config.toml
arch = "convmixer"
model = "self-supervised image encoder"
dataset = "regions of photos with short descriptions (Visual Genome)"
train_examples = 50862
image_size = 32
grayscale = true
crop_scale_min = 0.4
horizontal_flip = true
color_jitter = 0.4
method = "simclr"
norm = "batchnorm"
hidden_act = "relu"
patch_size = 4
depths = [8]
kernel_size = 9
widths = [192]
projector_hidden = 1024
projector_out = 128
projector_hidden_layers = 1
temperature = 0.2
init = "orthogonal"
optimizer = "soap"
beta2 = 0.95
learning_rate = 0.0049
beta1 = 0.95
shampoo_beta = 0.95
eps = 1e-08
precondition_frequency = 20
max_precond_dim = 512
merge_dims = false
one_sided = true
adamw_lr_other_params = 0.0012
max_grad_norm = 0.5
max_steps = 29800
batch_size = 256
epochs = 150.0
lr_schedule = "cosine"
final_lr_fraction = 0.01
warmup_steps = 890
weight_decay = 0.03
adamw_weight_decay_other_params = 0.01
Rows from block 3, named by matrix and row number. Each number is 128 + 24 x the weight over its row's rms, rounded and kept within 0 to 255. All counts start at 0. Numbers have three digits each. After the name is the row's rms in percent of the matrix's.
# pw: pointwise conv (model.blocks.3.pw.weight, 192x192x1x1), inputs 64-127
pw.0 100:112130137118122149186088154140100141123166114134145116106111107155123158166107150137107097113150115112102131127103075140126174149116127126083137108104091111143136113120087136119103130144138147
pw.1 091:146109153142162125163146123170160118100159141162115107122181153124122102088089093130100124108124119147133118126142094143076163093121100145109106108150105113126096143148112134145141155128111134
pw.2 097:138130139119144134133149133137123132156156098131109114116154000117061118122120138109141122109130092136130123164143123045110147133128118137151128114105142144108165135117133138122130159098115090
pw.3 101:073140125119118140120115120167114139114128132135135094151138115146116112182098167112076152113147158120171139113101140157082131154108148095107150079134135085135083087123065106161107123138135118
pw.4 102:122120114146102134137143126147109106102147119128098094120168094094103124124117164140133153083108114105164146129132077116123144129138100128113124146106172108112138118112114108136164142175128177
pw.5 089:128100130136106118107169162170153150126149144092137130116108113176109127118122112115146136140113148126152125101126112144104102127102108160119089143141129090166134134106124159105113105093129125
pw.6 100:151113143148116177129104104133151130114130146131140096115133126134113118114110074111111155116110118128129104104133102131132155104129070127114171116133115152107156139060091130116156121101116140
pw.7 108:121125165112135122120101040132130143127110136120139126124106153104141133171162145082120166124136106147124109128129134157057127136111149129130132093139128122163150119171097128148140140090128111
pw.8 103:138116143167124132095123167146120115083104148190157128078126134120109108095119052128098125086126141114134119113110155112142103101141097126096120122102135138091142135110112154125129162098103183
pw.9 102:105112131132149169135130143163136103119123123107138157132099134115157127122111152122125157131153102170160135125143116130102128104121118103142159114118174137084131140144109135120169122125155126
pw.10 099:139151129123125113123132109165111086115112090130162124122120126147146152130122166126121117171113125118164159119120130162104165096143091112158166128114106143104137116172114115150169132109098124
pw.11 113:133159122124101146129159101132121130132127146144137129136180103106131195106122148102141137115135208098148143120127151091098099134122154123160143131105150111148122134136124125118157112150111102
pw.12 095:145160155108115133151127115147123083123124163137115122109148075129148160136123128146168155131131122145195125140169128138054145159119127133120161084146148101128131148124132110136123144152130114
pw.13 100:132126135109117103128138159157129120103141153142137133146136141140120101077067094105134130117123144160160110114106110160102157141127134143128143101203142159114133111105126091122065099132111087
pw.14 092:150137098126151131165126096126118148118110125113118148138089118102167107119120107149154151129152176148140140140157124126106133161155144143156131115145152143145123125125116114134167159149140083
pw.15 101:141113154107109145113133111122132129144086132130110107148154093129115127103124099127142137118106114067118123107146098125190191059155101105095129112136146114121108146121124140126146152120105133
pw.16 101:124108115144109147157176103173140121127142165114146153134146108135129114135134136144127111118133130138118143114128129124097136142114136115155117126139154135170125123148155103146180156087115117
pw.17 107:126132111122095126118068125087123129122121116125117138148109145135090125124157125166142152124121108128142128151106103148114101163109113131085136095142098133122164109102086102136141133134155149
pw.18 108:121128124158203141114131157129112150178123103136132140114126138172087174153138126154128128118125105114164137133218117116106139128155123129117127123121122105169102088122102134135063141141114123
pw.19 102:135136167163121075099146165147116126117108128128126121123122145184145132123125098175106118113147102149114096129123109134140189101132052124070122147148120128114093141161102137128128119152158122
pw.20 091:144117161089113097106124110156115139141150139116055099121122077137115127131080101086150149135157124124115184093131115112120133111151155147149148110145126119102133157148142128139154139079069141
pw.21 110:166109093142162140078135065117130127131153134108120123116140176108127103137124140142141126127103096107123108129153107135133196135152124125134107119160097125154095164167108128142159128119138102
pw.22 091:111175128140140147152151138142092139108128147149120106139158166162098132086150096162136158119151113158170092119122142128099149134120154153099153114139147146099123099131150149146120155156134146
pw.23 096:111120130122163195121133148178124123130153073124125108080136112130132139123105130130132145159104097081169106106151092104137131078164125136145082131120147131135132103117129140117130140111120110
pw.24 098:122112112128129144140140114158126126170128122076125116128115128137143107122118087137111104141125122114149124095146186109116167112107135122148139100072134124121192116130141146124125127140127070
pw.25 099:128082157127141156103097142159118120124111132056128101111125141134155158151159097137148132125116118118176121087138201139099131071122112137117083128142119105133115128142174120155156130073111154
pw.26 092:116124168156102146099201087124159126103144110125130121123165166077132119179095148033099121173189143118087121083113143123139135133102180117118169121101119114141127107134119107119117102116135129
pw.27 095:157133147085125134127153153139113122166143118141095132148098100107088120131103123104126131120109092100116146114133123118099111096127121112125174151140131153119134145078125126147140123132118107
pw.28 107:118125145141106098132128117130114146089118163131145117130154160159137108096100123108146171136115146165119137115126120159102160131122154122131133166141125089120133135119147123115097123138128115
pw.29 098:128125148161071144112157129133128132135118120131124131068111148154112127153123147138119127116144139145163128121113106139089145135088161141111157113130106081152132102141102148139102142148130145
pw.30 108:124095134141131200152113137152143122145120048114115096116117165149105103090151107130096140109124110119180126112142151140100144098134125137119141106147103150088167134128150114128149148084139118
pw.31 100:134104128148115090120136141164131117123113118130145116091131129127154112100126089132095147124133130147175147094108120134083144072120114138120132150151101099130165128077146134138138163113136087
pw.32 103:156125137141124116141108104140130124109151115141137146105140112132146128123124113118156109140133222083123136105143131113130150114138077189127108182085130140152159139118146119145158167114107167
pw.33 094:125091132104116097160154123135067162158153077066080129132136103103137133116113150118132107110150109100179151143124135086118151132121111095146089132075116137122144147211124119136142140094175101
pw.34 096:146153116149101148112146154160128122087120125087121118146132111097095117116116139125091138104122135128139124114126160116117111130126111093155125099137155165108123129144175129115149107109107152
pw.35 096:144109214114141126065135123141122145142114118116127117098133118126148135130131149113095109174133172126143130107126155120121113047105123233131007129098132110150142132108131130144109097108067136
pw.36 101:119138150118118154136097129112126147124161119131131113126132117156090136125116116109100131136147126125173132086125117134090113138129081134140120103130126119101149137084126124120125128108164163
pw.37 099:092138132141117095111192069131137143101114113153105150104138100035137141144148156120127131126146093133078102098124118115098129108093134116163115118092112094139115116152125142115108114134134160
pw.38 101:135164153141148140165075170140132122131136126116135169115100120111143143068120161148112115149154145120142094129121087104105164114147128129141114116110112150139166135131123123131137127097124123
pw.39 101:135127115161125216168159093177146114108100127132103156107131132124104134064120145069089107157139105158158113081119136118115139108133161121179138111138099125121151130150150091155170151090085115
pw.40 092:080146111126112125175131184173153099109120175097094151139144090148117096154130131109108099112118143136156114119099098135097132112106101130138149091146108104139140106141138126131127117112109130
pw.41 101:149110129120180121118114140163120129094128126125147122119125109117124118141135109149167185143111103134145127109091109115110099121199111131157099107157107151108151140124129104138161142131130156
pw.42 101:111136163150128146128194044209133122131113123128124136141135123142134133164107147125117129134184141118162147119129120136054130107140163124123141109116125130162111117138100135144153127129136146
pw.43 098:137123136106140109130161140160110107109125142129146145134106132138128060130122172129135149133125101120130137114174097132104164132133130144121133103154121090107118151115051112132102154106106096
pw.44 107:126122132138140085175132136112104137142141119106097135121100107121140119180166110204152118099140123131181198148126132088097136145130124106174138137092118140134113136130126121132121136136158099
pw.45 107:129148151135130122202152100168137130131118127223117136138090130100178144149133172113103110137147090115157146111128095135108180124126146136108111098122106099135106101136139117134111111160144113
pw.46 104:138104123136152110084137089145111140156133139080088115123180138131141130136139129141144133123140127112156104158118133097141151140119098120092149101127131141118128144133138119120128125150137132
pw.47 094:130128141127109172127113053171130137094090129125135126153139123115138129130119163116102088144141155120174136120151108135067134121064119128116120138143124146112129120126112079125161126123133140
pw.48 105:147132131180138121137117102128144137136166123107120082126117123107078132121103059137131150114135109157124067138152122134064087141137115093141069122148147122119143137093123127093120138115133136
pw.49 105:118143119123116141142124103092120113128114137146139112120136140059107115097029122049111155175156096134103169122120121126135128121108135095132150139130150074147139133149111119144111119131167133
pw.50 105:113145127160114093135102103175117133115118082161138111122122093147145122115104131151122118109122161108144128122127122107096156130110135142104112144106109119107113115138126123129126132114137195
pw.51 094:079113140128120110143137111163140171060125114132107141130127099139127128150127130140151153144122118131125130134099165112088131137120111124154156135129130103104116082134127154126138144115134100
pw.52 100:109130144145106155155097162128126133114151134134126095123138100140067105108078132126125126112117131122167157118117139130119179098109150153139139119139119133108143127116118137078110129114107119
pw.53 097:092171156152133145112148118170118146123130117154128151121064088151112127181148138157132104121098145113132142102131148116091150104110135153127125115117136126125145114142205136118039126166127087
pw.54 108:144175148144117145126117153155118130096144086126134117098083080121112122125118131137130135193121134131157114119127126120114103097125097149130152107138153135132147125119181121127123111160090140
pw.55 108:151134141133137115124130153152119136108202139137120113088130141187150113129130129149167081134129163037255129109125143121094111101142099154113121068122117126148112145153154128124132137113140142
pw.56 100:146156132125116153119133104149132148095052132134124134137147112090135155141131119128135136137091120121126117132119126128135134132147077108123132114125176084087106110101095097175151163175154110
pw.57 102:122123109134134162138152124139129120176127102102092150117083113105104117115121164125143103110129127123167119143123130062119143151156101120177128144116130114172140128131146143129138123143121107
pw.109 103:134136131107121077109182100142080143102090130143139187142117128137096128134159114133158124139099163106198124104113137122116138107136184116167143112121135123143060132114118126130138115148112134
pw.110 105:102113123140216142103112120151131131113143123118137130115113124122143103124128148131138059130125153099150113111077099125120112114039106114138116120125146099108129135118120145119096134120094129
pw.111 095:153128106133079138131126132177136150087139121116107114116149169119126104165134111112131091125127113082158169112059118139132116116094090126113133123125070099129128129116139089122087121135135151
pw.112 097:096169178168165146062161157137129119115139128120149135056150120117140108104117143100126120128147177142160136114151118119077121107160133126152160111130112102106118101145107154088124100124090119
pw.113 089:149153146154136107100160149163148110070088123148141146125126129131102100084123151091114141164114143134114136069116127140086150091129120112128197135133144129144164120089134138169139160096124139
pw.114 101:117123139094116147110155076166127139134129120145096125125147106109120121120134113142134124074136131149197130123131143103101134111125155135116153108109111122132112133076135130165115134105155127
pw.115 103:148122135077132136095134139157094127119114135095125102104140126132104108107134133128120135118127134118154112128130119138087088113125138138145069130155129116117125159112114151127130145111131110
pw.116 096:155132125164151092115129079149209127114139118160122183135104098120127104084124154147135122093114139139163123098131117116094144098129124121097148129128124147121144142124150098131109112095139131
pw.117 095:153141145162105137114166095140114117143136120126122087123148126144084133156127133095125129128206076152109171093139114131069165126139187128120137129145096072184119145141132141144153146110147136
pw.118 105:061167130143113120115132135129140195111116135159115124130156098136108165158132116199119079135128148124135119113074165122121124128115119128131131125103075124162111073143155132137105119113137171
pw.119 103:133132153092139157130126156103122129146093126151124138088132133097136138102162133164118159120031120176099119130141160125111148103129140147149125105138148183117126117112119099139119113114104132
pw.120 091:143097148086122114121129121154082175124098125095083087137134133112095116153144116118105134087125100162162163110125130127117109145136137108096137103119114153167142150127111122115148140070103114
pw.121 098:155121137150133080101186127115159128127136127162118149128158112169170104130127116121180116088120122117158128138144138119133121109129137135175111115143112137188137154140154154125150116100111118
pw.122 098:125129124109142154154106132152127122128114143108086131129175091163163129194092186136076123160132109113124110123130128105105143131127141135093104138140124157112145135095142083135100129110128154
pw.123 104:164116148155142126127101070150108144130137121138117085118161124155157139152110108095116128117132149133149136088115141135091159108097130175143125132124137084124110137151109092146113097107132126
pw.124 103:140166139107140154104127137149129148076142136156106130125133146122058117130115153139131119114173123142141118118143141134099148107129160122134113127166149106129109138156116121117119122140119118
pw.125 102:146121141132135146155112173199142122137125116149140135122080145109123122119134138133129090124121151105185128141139142114040121097136133120130106121120111111112135132152149154130150123111094126
pw.126 103:137138141117118064106130123160109124128118134166129125142116136118151117156116095103155142110117133134143152147129112154080180129123151156060107120138146110147091131139078181130127092187135104
pw.127 095:168137132161118140150077123177147125094132124117133141081162132126106129153114148115114079136149093064154140116098114138148138112106129109102137107118076101170085162116121164121137103132125153
pw.128 104:108126152165128080113167127110133115139120135142115149167142134104148117122146128100124157167119100106137156123124105132106124171125105121119217091147121159156126115040110131109136122106155112
pw.129 092:138086132155111102107114086140175151142136120124115147139134127131108129128126060164133122071172107116145049104117137132153095157099135079149147110137118119145131144085125112129120118103197128
pw.130 112:091146115101129122128139144069138131137144140146118146136144136050145146120133140124144063128146123106163121146131164136149114132125123128142123072133149125116148117127103095120124112141126131
pw.131 095:121065094127122136147134142150127112156149061126093114149124116091156060112122153123135124103128108142127127175138103066116127173119131103156157125042114129110182110132129118110142131107142118
pw.132 110:097086121078120120135083072121139110133113097150117160121092127101125140128129146147133125141110131129119101129110143108072078123127105125060147106136127110117144110127173126128109097124097155
pw.133 098:118160101119135154107147115181148101088104148164133120106121137121189137150165153180143131111129139097180137106128138132129111129126068099132125117157137111123118113136119109117081173165131153
pw.134 093:125125114117144105130121123116114098125069131152180117130137114124132112130200139151113130107089082121099134153123142138127165131119086100091154170125131137094139140122122114201101155140153103
pw.135 100:140118131145123112180138165113114155120130133104110139130118136138101133098125120176120132120161153150139095125134116121098122165126122130168142081159112151138140141174124130133138118114106128
pw.136 107:147105138095097140134151123112134073140120124165099128102139116141130126122135159149098141124161149123125117138121150091115151139129111132061114230067162125132114129133131122124161145142149163
pw.137 095:116139155126117106127119146147138117099062138125103146078098128117133107123167160120131102130115131092134111123123134121126170088123103112124120144108127123103136126156169093198076166130123141
pw.138 098:116161147149126111122176133125117177122143078156098097161141105175118145138115133115110110114111166135128127103111154098106143090127086148133123120090131107123137094108109112106120114116111197
pw.139 104:146108126114070149127140117184124106110148126114128156126096137127155113142134181102154093122131134116131115139116121127129109115077129129131131119091092066132126133126121128114154140148118137
pw.140 096:134151151106156145123112082147108113138135098156123116110119094157116169090121089115155163128160112127162137132123127100077122106153088136118095130120162146087135119117129112136129152184123103
pw.141 094:132118186171104150070108172105101139131133145122126108059144125114143133124109110085091144153174129165119167090116144151162137082133132218137096146163111129156110126149126156133147114104124123
pw.142 101:137172139123119121123132115122129119101123121167136122120145137131144108141144167170102119153099189105140135141124148124079103102111111122135133156128120141108111101129093133129127136105107218
pw.143 107:131137131151124145098148101184149139121135145121122113145099124128099149171129119137123144129122069150132163110140119117102169107092144145137140091152148147142127129133112123143128141110130128
pw.144 107:111158198140137141086144101137127118117108129165134112105131125101121106134131167168099104155130188100140110134125107126120106033135119210120169097098118116137120110126107097144126109154071114
pw.145 110:154140114122130112167123139132146150127146137120104084138135140106124146078116152151091118093127102137127115153129096106121156115143077134107110123127117153131174134140169134129153118117139165
pw.146 101:123115148109115092124113142138088144126096094126085158116123108123127145173154117136162127151130151119175146148144116086093113116156111126141128096104143130111153145111085127121139124128120160
pw.147 110:070144128125114077098137175164149102135141113122151134139119125136161128132117148125103193102104143116175135113129115121137136120117158122119146029128161153135130082124118109128125158118144147
pw.148 093:123120144188148174121140068143133110114147116118119122127166124112109145124147121091153128152149139121104099091135117122119117086160132149149118101138119117119131135058097134135166136115124146
pw.149 099:130142135152129144095158132133123121100124141138127107114127186137156127136118127138123160130110115186131145082130098142105132125100137141121118138178147127103106149137135118129130112167139117
pw.150 100:154140137155132118133170136145149134106132127123088163135172098109114130109095102128187115108132153102152131121126144100130082143131158126151097100115131125120142149083184128128138139135164125
pw.151 100:136119129094083124180106134150108127109187130137117141129129122115133117109132143099138170112107074131153148167126144140094178140107125129119135084156145141114122140140106077113101122146143104
pw.152 089:148106141123140098079091120124112121141129041126075100123122091145126131204137146141133117130140145108140147161142119073118106110136095146067143102100130134116153146131090134137171119094110142
pw.153 106:087110137134103129117140116149147125112130127142151131095133142075149116121080139115131136123164107167156135146110121140077160153131183105140125124123108104086115104142122117122106106108130097
pw.154 102:123115164137134161120078146138144111146135164116140146133100159137144134108069076110101164165163154135120128122145122154125174076135082145122122100175130132140106118155122164105102151164106116
pw.155 102:152146173138159129126110159110140127131109122144140109137136120175120141150046104107087152127119145169133138128128168131080145112128146160134142108123158110121137139131124141113182128137115120
pw.156 087:145108105107112149158085153122086125124120107117126097135111103109156154105152121135154123104126113154168122144127150124127128137118108106125174109118134144132122119193148119139116156151138113
pw.157 107:136147179110129097119163074101136127143119132137125125156149135077117135103138121125161121147136103171178092145125117133026109132130104128119138125129132157141112116111134116117126133138154119
pw.158 096:151141148099158137121087136139071144124161107131153082134099158133110126187126173121144138112125133135133223124130154133116125129134146130156109129157146127119098141126119136113132093129123119
pw.159 103:124112149122103164125146112116102088127096114124147104110143136118103099175118131091106144133147134177123151106133096147064179137099172142117146132107101067127113108137107168130164137123140147
pw.160 099:115101161103129158142098147137111122157101124111133135137126139128146134139197130130145107120136170113119104125118144152129192091128131155102098082102092145118134132113120113137116143155116136
pw.161 087:148146140127107121108159124157163120114146129154124101116177112142118107170134132098122114124102105115140152108133104132076148081098158123088140160135120105129157108131141111135132103102121122
pw.162 104:139122149121109135113123145141156109127115086119115134128137146095120100147118145154154065092087080105121125125128100118147145147115106097131121238119100128161133115157090126120160155130127106
pw.163 092:122114135123094122138120119130119140136145112146123106140125136124109136116118124134144142117115112165125121137115116130112131128004111137109133104144135158112129115114125067115108131119118115
pw.164 089:157111139130114136123144115150103060101137145119161112131152118156120096140130129082135155142113149121161135116130058126121138117140137150147121120156112122126145156136142128121153178095134082
pw.165 099:183077124123102114143130122170125052169135099103147118120136093107153136136118113090115131120143130114138134106161118112129123116117100124146117128085108148095118197119152136122172120122127089
pw.166 092:102151142163119121140190101150122172130142085150079121100130086133124181114118100092124189148124094131164142112108127087112169101127123120098120101093156105157109111124119119140117177130155163
pw.167 100:102160107106136159089119112137105134106134130143127094127094093092122130164114157156092121132154109115156149118096142124123123119108126123116176107122158132106113122094112106125073122096116122
pw.168 105:147116156069111156120111140165100152131101106123100114139153144112101125097109126115153159112134132176176115103127148128043123143112107125116103184137133123134119141129124116134151131122136121
pw.169 095:120147128144098123114109167154128135126159090141108114099139137190121146144112134151118141087146083136183117123109128125091147108156141138138159111135177159137120100147131143123149120147134154
pw.170 103:137222137149137175138163107139120134112149129193106127161085143114123119134127118137098122146119133095130114134131117114138147140167125111125109113094154145154098122104114129125111117160146078
pw.171 094:138141131181139082128197116174148136135146131139136086145166127124109149143106113118097139121124102137132114105126169152118179126109128122105126094146146133117094128169129129150102152114112116
pw.172 090:051125117194116122101153136151135139064165137122119114130124137111106138143128106144170120144137093127118106139078152129134158130117119108136122111132113128133126070150157126086141154106138108
pw.173 107:074139135115158141141154152109114114151093133141131098138124098165112148143110136136097132140151159164114108114118132137086144143131138120120132151129134175151135063149138137128171146111158150
pw.174 121:136101132142144105121121119130122118165028121093125115121137126085148137135192112122150125125098134069156086110125127131120135095117087117130143098090114137110099122126131100190149144116123131
pw.175 090:201093147143145125132136118136127036133123134071141133129101132124125109127107123119107102117105126107129127123149074144125140120148097106113136133130100122111123210126129123116154105139149114
pw.176 086:079131130137095148132147106162131171139122083172122099147119053112134171128131112131124140134141116116142154145115162083128150104117112122151135104120201163124144061145093124119148121097118131
pw.177 103:123115109107129111145133107144159138132163128108108098145128126152097127154132136083193134121115166092177122115130103121151107156133165123117146101123117110131114142136118121159173151103153100
pw.178 117:108147134116175108125115104126146117122116146129129126155122141117119081130137116126100094116144154125123139129101124120127145129117114131126115117144122105120141130142147165133255130115154105
pw.179 094:086123129053064124123103093114138129115129160114117158153081118115093101156107134165101122098113109145153109143089117133108133127090133128156121155128122175109135070144120116107103104086144112
pw.180 107:100155159111126156121145052111160106150096125132136145128117108118113147103120106139089139122131170147168121105134135131055134119137100129153126118115139182090136100138132075130079159117137115
pw.181 098:132130129087132153127149171165148142148144111135105128126124108051128142116108125150135093111080083081174104163111119112068112128122098092101127095113109139126132113108121118137109115120125144
pw.182 096:137139119121137149130136106117131138097130145140118149166126134131118129152097108111099110127150107142150134135096119153057118131082163113095113124158112064120132141138127140128126097115150132
pw.183 100:135090143111104155125152172137157141135133149092099100153169089126159150148145097138149111093094099171126114111114131121089127137083102093083141092136119104115132138129143118116125153090156147
pw.184 113:132132131115140053081139080150118109112134141162153122119185112155131191114116120155163122125126123107161134162127131101118129137143138121118125120096090163135091125151146142124108142118125169
pw.185 099:130116113130124130110118124150111142091163144106113127146143133089129104109113112119142125134112128082145087119134108153122124109133139115129153117161108139121134148120099128128121149146076118
pw.186 093:139131112136127088131166111161145118116133127145137141126110179138154140137145136128136127121064129126156150127146125139111180148137133134151153090174128115144083139140131155139113113118123087
pw.187 101:196134146100160142144162125143127126147123119136120120134095140141151113130087153093138113115152133108162129117185110114101124125127131121108128098105146112086123180114125124128122115134140122
pw.188 112:112132138138216151129108063146146137120118126121139114122114129138123127121149130115111175144139113130144121128132134141102144131228119121122139122134170151112140091133129061123124109117136143
pw.189 092:115104144161100162124114129162151127137113145115104143114172078148190130113142148100114119134141118130161126098124091129100171115112110120110116076128132126125138126135107096125083140106109149
pw.190 093:160121127103143084132144135160110124146127120132131157115146131139112134133121114104155114085133137127146118113144147119101112112105164109131038087088125140105133146197151126124136160106121154
pw.191 091:131123117136151101177158143156086119119132115149099173165134118143120121122119132102155115096106093092143140161154116108150129086140128151124110139086152144148109149128102123120115162164133104